A small audio embedding model, trained from scratch: norm batchnorm.
Rows from block 3 of a small audio embedding model, named by matrix and row number. Each number is 200 + 40 x the weight over its row's rms, rounded and kept within 0 to 999. All counts start at 0.
After each channel's rows are labels from the 100 clips, of 14976, where the channel reaches its highest value: "loudest band" is the band of the loudest frequency at the time of the peak. Only what is clearly more common there than usual is listed. The data: acted Russian speech (Dusha).
# conv: pointwise conv (model.blocks.3.conv.weight, 384x384x1), inputs 0-76

conv.87,209,158,204,194,155,245,209,154,150,246,245,225,175,222,207,166,121,235,161,172,173,225,269,183,194,214,248,165,211,192,242,132,137,212,189,143,207,228,246,225,201,222,133,197,105,234,227,181,197,149,218,192,184,148,178,142,262,207,199,226,268,222,228,243,190,223,235,191,244,252,179,263,203,189,147,176,187
loudest band: 4000 to 8000 Hz

conv.125,215,198,206,254,222,214,181,208,191,122,185,140,181,177,148,203,199,188,199,309,158,275,191,204,228,189,253,222,230,171,204,146,225,209,152,241,205,200,288,195,178,250,221,189,261,170,128,199,188,195,231,255,240,105,162,105,207,244,224,147,234,149,170,130,147,195,177,153,231,227,195,228,156,120,160,228,304
loudest band: 250 to 500 Hz; 500 to 1000 Hz

conv.163,205,313,247,233,203,127,239,148,147,143,228,135,224,171,107,171,231,158,182,186,164,139,223,227,260,120,306,202,217,164,179,203,218,265,187,191,201,227,221,272,183,219,159,202,167,208,151,219,285,195,248,210,139,187,134,197,177,149,226,138,232,146,214,178,211,155,209,191,165,174,184,219,217,255,208,184,158
loudest band: 500 to 1000 Hz

conv.238,254,225,228,158,261,238,236,170,119,156,232,164,239,261,226,181,169,135,191,222,241,193,144,121,235,172,231,169,131,228,172,160,212,232,153,226,135,207,224,214,171,232,264,181,226,235,208,247,244,190,257,217,270,152,172,277,207,257,203,224,247,205,205,220,205,168,186,162,155,197,262,138,186,182,239,209,139
loudest band: 500 to 1000 Hz

conv.31,230,141,205,172,174,235,205,224,219,202,193,213,186,221,212,217,318,219,206,207,154,172,256,166,137,210,156,170,252,141,210,237,199,228,160,204,203,221,270,174,182,238,151,168,227,192,88,251,157,291,205,147,195,147,161,178,177,248,186,154,172,169,191,204,99,129,197,184,204,180,212,208,123,259,236,220,180
loudest band: 4000 to 8000 Hz

conv.60,203,194,145,229,129,187,195,242,189,243,175,178,260,174,236,228,260,161,176,238,143,248,198,142,202,260,240,194,179,225,268,183,168,236,234,180,226,216,220,200,173,230,198,178,217,185,257,226,200,174,193,153,281,164,149,159,165,261,237,229,221,227,235,161,187,200,144,189,163,177,262,197,190,204,201,130,186
loudest band: 4000 to 8000 Hz

conv.181,231,182,207,227,229,186,258,116,184,176,185,156,140,188,229,170,136,213,212,255,206,243,216,138,162,227,225,211,241,173,212,241,152,210,140,176,214,103,200,230,228,204,254,264,199,171,202,229,238,219,203,120,221,174,185,198,239,192,210,308,237,217,146,171,152,120,194,182,186,173,148,146,190,229,218,108,270
loudest band: 500 to 1000 Hz

conv.134,232,270,204,195,150,270,342,240,136,235,262,135,266,102,175,113,199,182,189,190,275,204,184,307,172,166,223,178,234,127,215,263,193,208,157,152,163,299,216,243,88,188,230,230,229,180,184,212,195,163,143,181,185,173,213,135,145,211,189,178,204,264,289,168,219,213,192,154,159,196,184,217,135,264,173,225,225
loudest band: 4000 to 8000 Hz

conv.65,325,166,177,189,184,172,221,194,181,201,224,192,219,185,158,139,116,166,131,211,187,189,201,210,213,167,177,179,114,162,224,196,177,230,217,148,197,308,175,189,258,186,209,249,212,168,155,213,151,211,163,130,201,191,104,183,214,192,177,225,201,188,233,199,230,164,264,240,157,119,229,219,259,158,243,217,197
loudest band: 500 to 1000 Hz

conv.64,289,156,278,226,244,183,157,229,171,226,252,219,232,143,208,223,208,243,222,138,133,266,212,198,259,201,271,129,140,179,209,262,229,253,145,250,258,217,163,152,211,173,183,212,193,205,265,156,223,201,154,241,229,152,183,127,172,153,209,197,180,239,206,168,242,184,185,319,236,82,175,199,233,207,207,242,154
loudest band: 250 to 500 Hz; 500 to 1000 Hz

conv.249,271,188,182,203,243,195,230,166,144,172,271,240,247,205,204,181,216,202,249,157,163,243,243,214,262,189,226,143,211,126,202,277,191,231,170,210,175,139,229,265,169,185,181,247,165,208,168,98,176,178,179,227,196,195,246,253,200,189,205,229,156,241,140,165,189,173,150,180,193,259,204,151,229,215,141,128,243
loudest band: 250 to 500 Hz; 500 to 1000 Hz

conv.137,207,203,267,217,147,232,170,258,197,115,189,231,262,238,189,261,194,184,172,270,137,147,138,172,199,144,262,184,325,234,178,202,169,194,145,179,191,197,293,282,158,224,131,209,188,269,226,245,190,194,216,192,190,239,130,160,205,199,212,158,186,204,205,307,172,237,219,172,203,163,215,244,202,141,145,247,158
loudest band: 500 to 1000 Hz

conv.159,200,202,182,216,209,249,255,167,186,158,177,257,234,256,118,222,200,252,221,207,220,185,140,262,215,141,227,150,221,181,121,196,195,195,178,222,181,218,100,176,171,161,203,223,190,154,142,150,175,225,160,225,215,209,200,136,229,256,191,154,244,230,213,167,156,185,211,195,149,160,214,157,195,192,200,200,206
loudest band: 4000 to 8000 Hz

conv.236,199,201,157,185,208,160,198,132,131,210,207,163,208,184,197,273,222,264,226,288,184,160,135,191,280,135,201,154,229,201,261,236,147,203,178,143,255,146,218,158,199,235,149,227,184,232,191,142,172,150,191,190,163,157,277,201,160,221,197,201,199,186,111,175,143,144,184,270,205,186,228,267,172,210,270,160,155
loudest band: 250 to 500 Hz; 500 to 1000 Hz

conv.247,222,203,249,234,110,154,236,149,185,187,153,207,274,170,178,217,209,186,137,203,218,263,239,126,259,159,194,188,224,247,241,160,179,289,243,232,195,220,187,139,216,217,196,161,223,252,173,209,169,155,195,225,214,170,128,238,239,215,159,200,254,144,235,233,153,246,118,189,122,267,202,218,165,156,169,209,231
loudest band: 4000 to 8000 Hz

conv.99,241,200,175,214,129,164,170,268,237,207,160,159,193,149,155,154,218,186,223,209,165,204,201,255,187,278,167,264,224,230,196,227,149,210,147,214,206,218,178,144,168,182,240,256,224,228,213,216,228,248,253,156,222,180,165,226,175,159,249,122,190,188,285,179,213,167,164,174,248,131,240,202,232,163,157,171,225
loudest band: 4000 to 8000 Hz; 500 to 1000 Hz

conv.133,184,162,266,216,180,231,180,194,168,195,195,134,121,162,159,241,212,148,169,212,144,184,215,199,116,180,143,187,210,233,123,142,216,233,232,167,192,139,303,216,189,183,191,172,173,175,204,184,191,201,212,155,194,212,208,268,220,189,246,202,246,191,148,138,192,110,211,232,188,204,222,208,203,168,208,221,189
loudest band: 500 to 1000 Hz

conv.19,196,247,182,185,248,141,292,188,198,148,246,233,288,178,171,188,159,225,215,209,185,202,121,128,194,214,238,229,164,178,227,197,266,118,186,208,236,240,170,198,205,220,220,255,177,242,231,199,265,214,227,163,198,199,244,193,160,147,170,151,162,166,165,206,307,226,211,177,224,174,120,177,186,236,165,176,163
loudest band: 4000 to 8000 Hz; 500 to 1000 Hz

conv.156,177,275,190,117,161,243,278,180,209,147,214,206,269,254,232,191,209,194,222,199,158,223,235,184,167,247,216,200,178,198,206,213,147,202,290,236,274,240,175,207,240,206,196,194,178,175,264,168,198,186,209,197,211,299,189,178,182,244,209,242,176,231,203,232,209,188,217,210,212,164,206,241,187,246,209,158,248
loudest band: 4000 to 8000 Hz

conv.315,245,193,212,257,214,184,190,210,215,246,228,121,218,229,241,182,189,156,218,205,196,273,138,176,162,200,143,204,207,195,232,210,144,211,178,222,124,214,275,225,285,280,166,203,245,149,185,155,216,291,261,197,201,126,196,218,178,190,232,218,168,190,197,144,137,229,208,190,169,143,161,226,164,217,202,183,180
loudest band: 500 to 1000 Hz

conv.225,219,195,255,274,120,194,152,176,280,237,233,173,199,164,184,108,242,251,197,148,173,218,193,266,222,220,228,218,206,193,203,188,142,234,240,181,243,162,214,211,182,160,206,174,167,126,141,191,223,160,209,177,167,206,151,277,142,170,295,198,180,139,208,159,298,217,162,226,239,207,178,258,207,177,156,270,274
loudest band: 4000 to 8000 Hz

conv.8,193,148,174,178,300,140,135,193,190,123,220,126,209,170,179,201,175,148,179,168,163,273,257,201,152,216,100,160,146,232,168,209,177,190,254,203,212,199,249,245,257,242,230,215,190,211,94,170,231,173,221,197,200,205,229,196,224,203,207,216,177,159,188,177,282,204,153,193,158,165,198,189,230,226,195,194,176
loudest band: 500 to 1000 Hz

conv.286,234,223,223,220,204,287,258,148,247,261,218,180,191,196,126,271,157,180,197,232,208,191,224,157,183,174,162,203,231,231,231,202,180,256,218,213,215,213,100,151,165,203,273,180,184,247,160,168,186,192,224,122,258,240,115,313,166,184,198,199,176,88,233,235,167,140,209,292,170,194,200,269,219,198,187,179,164
loudest band: 4000 to 8000 Hz

conv.143,205,177,165,145,196,231,234,169,169,182,236,132,175,197,167,231,158,255,168,194,116,209,232,217,179,175,240,196,170,245,161,214,192,217,175,162,252,179,254,183,157,247,192,182,180,255,170,171,209,251,226,157,192,156,198,178,195,187,212,327,222,280,176,228,209,162,269,168,190,244,91,157,313,255,231,159,170
loudest band: 4000 to 8000 Hz

conv.231,216,235,292,188,193,190,140,224,206,159,200,223,170,241,209,152,131,365,149,224,172,216,165,230,267,206,204,225,167,226,155,198,191,179,121,159,290,139,219,205,226,257,137,190,212,259,190,213,251,212,190,225,257,229,186,200,102,160,209,202,252,142,199,233,204,163,240,255,164,160,188,141,154,187,205,231,192
loudest band: 500 to 1000 Hz

conv.363,217,132,207,175,159,191,202,227,198,279,173,197,192,159,171,165,194,185,238,191,223,169,162,223,222,257,126,82,234,121,151,174,193,212,214,210,185,254,208,176,163,173,244,222,131,209,183,176,138,205,144,225,205,211,157,232,195,188,196,199,168,171,224,210,176,271,177,276,218,226,237,234,236,134,249,124,180
loudest band: 4000 to 8000 Hz

conv.229,211,234,144,111,230,191,181,276,295,228,180,251,282,224,201,128,184,227,239,192,141,233,216,215,225,137,172,182,175,220,257,245,182,229,218,216,184,222,163,121,211,199,183,142,186,189,209,212,230,155,196,178,236,97,183,215,195,177,251,244,180,141,170,282,216,212,158,192,203,185,162,259,128,194,189,265,251
loudest band: 4000 to 8000 Hz

conv.321,154,212,139,208,202,234,263,191,233,221,195,183,206,159,251,167,226,168,159,134,249,240,250,213,237,207,127,233,191,190,158,259,177,174,212,177,132,91,197,173,236,155,185,243,156,201,238,187,269,184,88,193,194,170,235,227,176,261,314,239,180,221,198,228,148,206,219,159,146,245,131,189,215,194,222,196,294
loudest band: 250 to 500 Hz

conv.351,94,154,272,193,253,140,230,239,221,177,132,189,222,221,209,184,176,174,218,145,215,231,184,250,219,211,255,150,287,194,229,160,257,187,189,190,258,152,247,164,213,176,170,194,221,180,210,297,197,265,225,201,91,170,152,194,183,185,219,136,152,141,183,154,229,182,186,150,212,230,219,163,235,205,186,279,247
loudest band: 500 to 1000 Hz

conv.100,212,207,179,170,172,220,184,94,213,163,154,181,295,148,209,239,256,175,122,227,157,182,190,227,192,181,204,248,239,279,164,147,188,229,209,195,248,190,133,224,161,189,206,209,326,192,270,217,226,138,172,193,285,216,113,167,170,257,185,175,136,214,195,210,279,138,183,243,226,247,231,139,242,188,172,151,250
loudest band: 4000 to 8000 Hz; 500 to 1000 Hz

conv.284,191,208,260,217,160,230,149,149,114,291,136,235,196,155,194,188,152,244,221,179,172,250,184,287,192,197,157,221,201,123,148,284,168,171,158,181,138,167,243,245,171,211,230,212,203,278,172,241,203,147,194,225,257,140,94,229,170,204,229,189,237,180,281,175,174,185,208,214,199,279,249,194,180,196,151,198,208
loudest band: 4000 to 8000 Hz

conv.269,198,178,197,184,211,250,233,175,260,205,146,183,180,265,203,199,202,245,215,319,136,245,191,208,186,145,90,213,188,166,165,163,189,205,208,229,245,156,184,187,218,208,200,121,261,326,199,215,214,202,219,185,204,262,134,236,178,252,127,192,200,181,119,232,202,214,211,213,199,183,220,208,219,182,183,179,205
loudest band: 4000 to 8000 Hz; 500 to 1000 Hz

conv.342,260,199,249,207,202,174,218,212,189,273,183,209,220,195,185,157,234,192,201,251,191,185,160,144,279,170,194,133,225,190,139,181,176,151,218,203,234,194,133,213,234,185,276,225,229,199,159,190,211,201,205,205,216,137,153,249,221,193,231,229,151,193,175,237,118,223,134,160,265,175,232,162,218,132,132,166,231
loudest band: 4000 to 8000 Hz

conv.36,276,214,202,192,149,166,162,170,218,180,181,168,206,173,186,211,212,204,181,204,128,166,142,151,144,241,220,175,207,211,105,185,174,272,265,206,247,174,213,233,199,168,256,202,187,202,90,202,234,163,220,169,158,179,65,276,204,201,219,157,237,228,262,236,169,155,212,199,214,194,216,219,181,240,158,221,162
loudest band: 4000 to 8000 Hz

conv.374,224,174,157,187,206,287,209,231,195,190,202,246,211,275,221,223,252,161,228,236,293,252,185,154,250,161,207,200,202,183,233,243,204,171,177,160,172,208,262,201,185,250,203,155,245,185,260,139,232,259,200,175,213,166,262,298,263,231,233,188,170,188,246,150,142,186,230,203,218,250,212,201,258,177,148,235,228
loudest band: 4000 to 8000 Hz

conv.343,245,206,192,226,191,187,281,285,204,190,90,224,172,190,98,235,120,216,238,220,235,226,219,167,158,180,217,150,162,245,205,194,211,203,155,215,186,204,131,161,172,166,193,190,181,249,210,132,231,102,194,202,199,222,161,219,205,243,202,152,238,245,191,193,248,265,103,207,161,201,121,191,133,205,247,172,139
loudest band: 500 to 1000 Hz

conv.138,233,195,249,228,162,246,213,140,292,235,240,205,242,199,143,146,174,218,200,223,165,170,200,231,178,201,161,221,217,215,214,210,213,205,297,204,250,222,164,188,210,183,276,226,247,229,214,132,179,128,112,53,218,319,166,242,188,227,177,235,314,167,186,276,267,150,173,203,220,216,242,235,225,219,222,226,245
loudest band: 4000 to 8000 Hz; 500 to 1000 Hz

conv.104,182,279,212,154,129,225,226,217,147,261,185,141,200,173,273,144,161,269,228,189,219,291,223,219,206,239,233,191,106,192,243,184,171,187,192,182,203,156,149,229,161,182,180,219,229,186,268,214,185,218,164,199,192,176,206,181,187,154,207,267,163,246,159,232,184,217,156,234,193,260,157,192,226,259,212,260,174
loudest band: 500 to 1000 Hz

conv.124,148,193,197,155,192,159,201,237,174,282,180,123,125,214,186,215,254,228,168,218,141,269,116,141,206,222,172,211,243,172,130,194,261,162,199,198,261,152,90,195,207,124,225,170,190,210,211,177,194,208,229,255,186,171,205,238,273,177,198,240,183,246,149,254,198,136,153,175,195,174,158,182,222,202,229,235,219
loudest band: 4000 to 8000 Hz

conv.325,235,169,246,194,228,209,210,273,292,134,268,183,265,206,211,133,174,219,203,211,136,172,243,205,262,125,257,191,228,219,165,213,202,221,142,245,191,256,213,177,203,143,229,233,181,214,210,282,186,233,199,239,174,171,232,174,202,206,125,177,195,172,220,177,213,162,179,139,172,187,241,207,219,292,224,177,162
loudest band: 500 to 1000 Hz

conv.339,235,231,189,162,247,221,218,132,261,310,221,231,160,181,226,192,216,245,216,290,210,168,165,231,123,123,219,246,279,217,232,183,194,196,191,261,191,165,121,162,249,154,300,272,233,165,157,206,205,209,155,194,170,151,224,178,194,204,188,196,203,156,209,246,198,177,186,115,263,267,139,169,121,186,217,164,234
loudest band: 4000 to 8000 Hz

conv.358,212,151,180,200,154,133,152,285,254,216,199,164,199,223,221,196,164,145,215,108,233,207,214,189,162,222,149,159,207,213,192,226,236,263,185,169,197,142,180,215,175,229,223,185,200,131,186,236,225,252,172,252,143,200,255,211,214,186,201,210,195,199,210,171,141,189,168,197,178,220,171,212,186,112,191,228,206
loudest band: 500 to 1000 Hz; 4000 to 8000 Hz

conv.292,254,143,143,227,124,176,157,236,186,241,166,203,156,261,148,99,229,86,230,185,165,191,213,291,230,258,141,229,215,202,175,229,110,266,269,249,173,114,203,169,152,180,183,175,268,214,217,168,175,223,165,221,176,182,183,146,238,262,262,140,229,166,215,218,189,228,237,220,240,141,224,136,153,246,238,217,277
loudest band: 500 to 1000 Hz

conv.41,209,269,171,261,250,244,205,198,159,202,119,212,170,157,204,199,144,189,159,194,206,198,192,154,226,211,248,209,186,219,162,179,269,241,229,250,203,204,175,182,137,201,163,236,125,178,180,205,260,140,207,169,188,238,258,175,119,168,205,223,125,269,200,272,202,126,133,212,207,179,191,214,179,195,215,159,200
loudest band: 4000 to 8000 Hz

conv.113,166,228,274,168,196,276,153,218,212,208,217,226,213,185,158,219,153,144,141,220,181,243,182,177,176,224,188,269,162,200,199,187,207,117,221,255,214,220,217,189,214,178,219,221,212,176,186,159,236,320,268,246,283,172,158,224,120,126,180,195,144,222,223,241,214,144,143,203,145,268,204,231,183,177,153,212,178
loudest band: 4000 to 8000 Hz; 500 to 1000 Hz

conv.28,214,160,198,149,254,192,207,165,177,230,255,300,217,212,232,212,225,152,232,139,179,212,218,230,215,177,208,290,206,176,263,165,163,177,170,177,256,175,186,292,228,199,195,134,130,192,197,130,175,181,234,103,203,164,191,144,157,228,162,157,272,124,106,212,176,224,252,228,187,224,226,205,161,211,206,244,212
loudest band: 4000 to 8000 Hz; 500 to 1000 Hz

conv.267,189,147,176,173,173,183,213,228,148,238,146,141,211,130,153,240,243,241,213,195,162,149,160,156,204,258,183,183,213,234,188,253,175,192,177,185,185,170,184,122,157,205,147,164,175,180,230,132,218,174,145,241,146,246,145,153,249,151,178,136,214,201,261,187,191,204,174,213,163,166,212,187,229,239,185,254,155
loudest band: 500 to 1000 Hz

conv.178,178,240,230,174,175,222,159,172,215,150,257,220,191,220,225,123,258,238,236,170,228,209,118,151,202,240,211,233,157,230,205,230,219,180,252,152,110,175,235,181,271,203,204,193,230,280,244,279,248,257,210,212,182,181,212,326,244,146,190,137,263,123,227,157,188,132,220,225,170,186,174,120,177,161,207,125,185
loudest band: 4000 to 8000 Hz

conv.76,227,149,226,249,174,288,266,205,227,124,222,282,186,198,177,193,186,177,236,249,166,235,151,273,209,239,161,205,173,176,148,138,121,176,246,124,184,186,212,159,205,207,156,188,190,193,171,167,235,252,230,151,246,182,176,143,179,186,213,242,289,249,199,196,146,182,253,211,291,230,228,194,194,257,197,193,272
loudest band: 4000 to 8000 Hz

conv.68,284,207,180,168,184,226,170,248,66,106,160,171,197,240,218,324,145,213,221,247,119,233,232,207,217,227,276,223,162,211,222,178,180,257,185,160,191,246,86,211,188,214,191,207,207,173,234,228,124,197,144,202,240,154,193,223,254,202,133,193,205,161,123,174,221,193,204,194,144,199,186,229,168,155,93,231,166
loudest band: 500 to 1000 Hz

conv.371,206,158,237,227,204,251,212,182,269,189,279,261,240,156,251,192,257,223,233,309,238,209,212,65,226,226,226,247,231,193,197,128,162,192,163,187,185,259,194,215,239,155,176,206,177,221,220,136,204,203,171,174,258,223,159,248,184,205,186,243,197,225,128,207,258,242,160,203,246,197,147,143,157,285,213,191,210
loudest band: 4000 to 8000 Hz

conv.296,202,207,291,112,255,200,234,278,153,210,216,192,302,222,175,210,134,172,201,259,178,143,239,202,204,256,214,171,241,147,178,216,155,201,194,170,178,199,187,195,166,222,233,181,219,207,214,220,213,200,210,199,211,180,164,189,144,166,165,206,202,161,208,177,188,197,123,212,158,216,200,288,184,172,229,173,185
loudest band: 4000 to 8000 Hz

conv.246,219,168,223,231,157,140,232,229,241,244,221,162,199,225,189,224,157,236,244,197,276,91,192,125,210,208,222,86,164,200,156,200,227,181,261,224,182,219,164,214,156,160,209,167,135,200,182,197,240,178,227,246,187,222,223,180,193,251,193,174,259,236,128,188,237,163,137,217,204,223,178,228,295,254,205,216,160
loudest band: 500 to 1000 Hz

conv.144,222,183,180,165,290,125,132,177,160,212,240,213,217,245,191,180,204,207,165,233,167,205,168,136,233,207,221,175,211,193,126,224,176,183,231,147,225,208,252,211,137,222,238,196,218,195,288,221,186,169,188,218,117,203,165,177,214,125,146,242,159,217,185,211,232,165,213,255,171,281,266,179,200,206,127,214,160
loudest band: 500 to 1000 Hz

conv.205,190,94,199,241,167,198,140,183,195,198,201,142,201,198,229,172,278,147,264,228,180,224,198,181,155,176,184,248,168,154,265,230,183,211,251,125,235,176,254,155,86,160,202,228,135,176,200,155,225,209,228,236,236,215,180,103,186,138,165,164,180,201,215,186,159,233,234,210,161,211,237,159,153,241,270,209,175
loudest band: 4000 to 8000 Hz

conv.164,198,172,199,198,216,193,242,150,290,231,209,211,279,217,257,206,260,142,221,229,141,239,164,255,176,132,179,167,222,173,227,193,143,228,134,172,228,169,199,174,230,136,253,195,172,188,145,264,233,144,194,101,223,136,192,251,175,134,136,209,129,151,269,187,173,232,174,177,236,199,258,163,221,177,180,241,170
loudest band: 4000 to 8000 Hz

conv.255,185,167,271,170,173,223,128,228,311,169,167,250,171,206,151,188,221,234,198,182,229,194,201,173,165,148,292,252,238,283,228,192,187,204,194,184,213,193,231,303,103,175,198,255,199,212,121,223,210,155,276,246,220,167,190,205,214,131,135,158,213,177,237,224,170,169,261,189,147,223,174,212,191,156,228,191,252
loudest band: 4000 to 8000 Hz

conv.332,161,247,92,240,216,207,189,208,193,182,174,280,239,208,213,190,227,175,217,201,213,214,243,235,216,220,341,263,168,157,190,194,190,244,209,107,225,192,191,246,183,221,227,133,131,155,113,171,220,215,211,206,217,224,188,277,168,175,190,223,197,129,196,241,145,209,225,156,184,201,219,258,241,204,162,157,195
loudest band: 4000 to 8000 Hz

conv.271,205,198,206,218,200,228,190,265,248,238,169,228,190,203,211,239,196,202,205,238,195,228,190,210,135,170,238,223,252,153,204,223,169,237,260,199,181,176,195,177,195,146,268,197,156,185,177,217,203,145,179,241,180,140,118,246,148,188,230,174,181,143,218,168,143,209,176,218,199,161,129,151,184,187,232,165,223
loudest band: 4000 to 8000 Hz; 500 to 1000 Hz

conv.157,190,178,151,200,213,219,125,154,242,144,115,224,250,242,135,164,334,191,197,174,145,198,201,187,211,197,256,171,93,182,242,256,201,219,182,245,228,170,185,202,233,239,198,160,160,251,224,314,198,133,212,168,151,163,188,212,139,164,169,190,232,265,211,219,241,167,262,209,129,218,218,239,176,232,209,158,170
loudest band: 4000 to 8000 Hz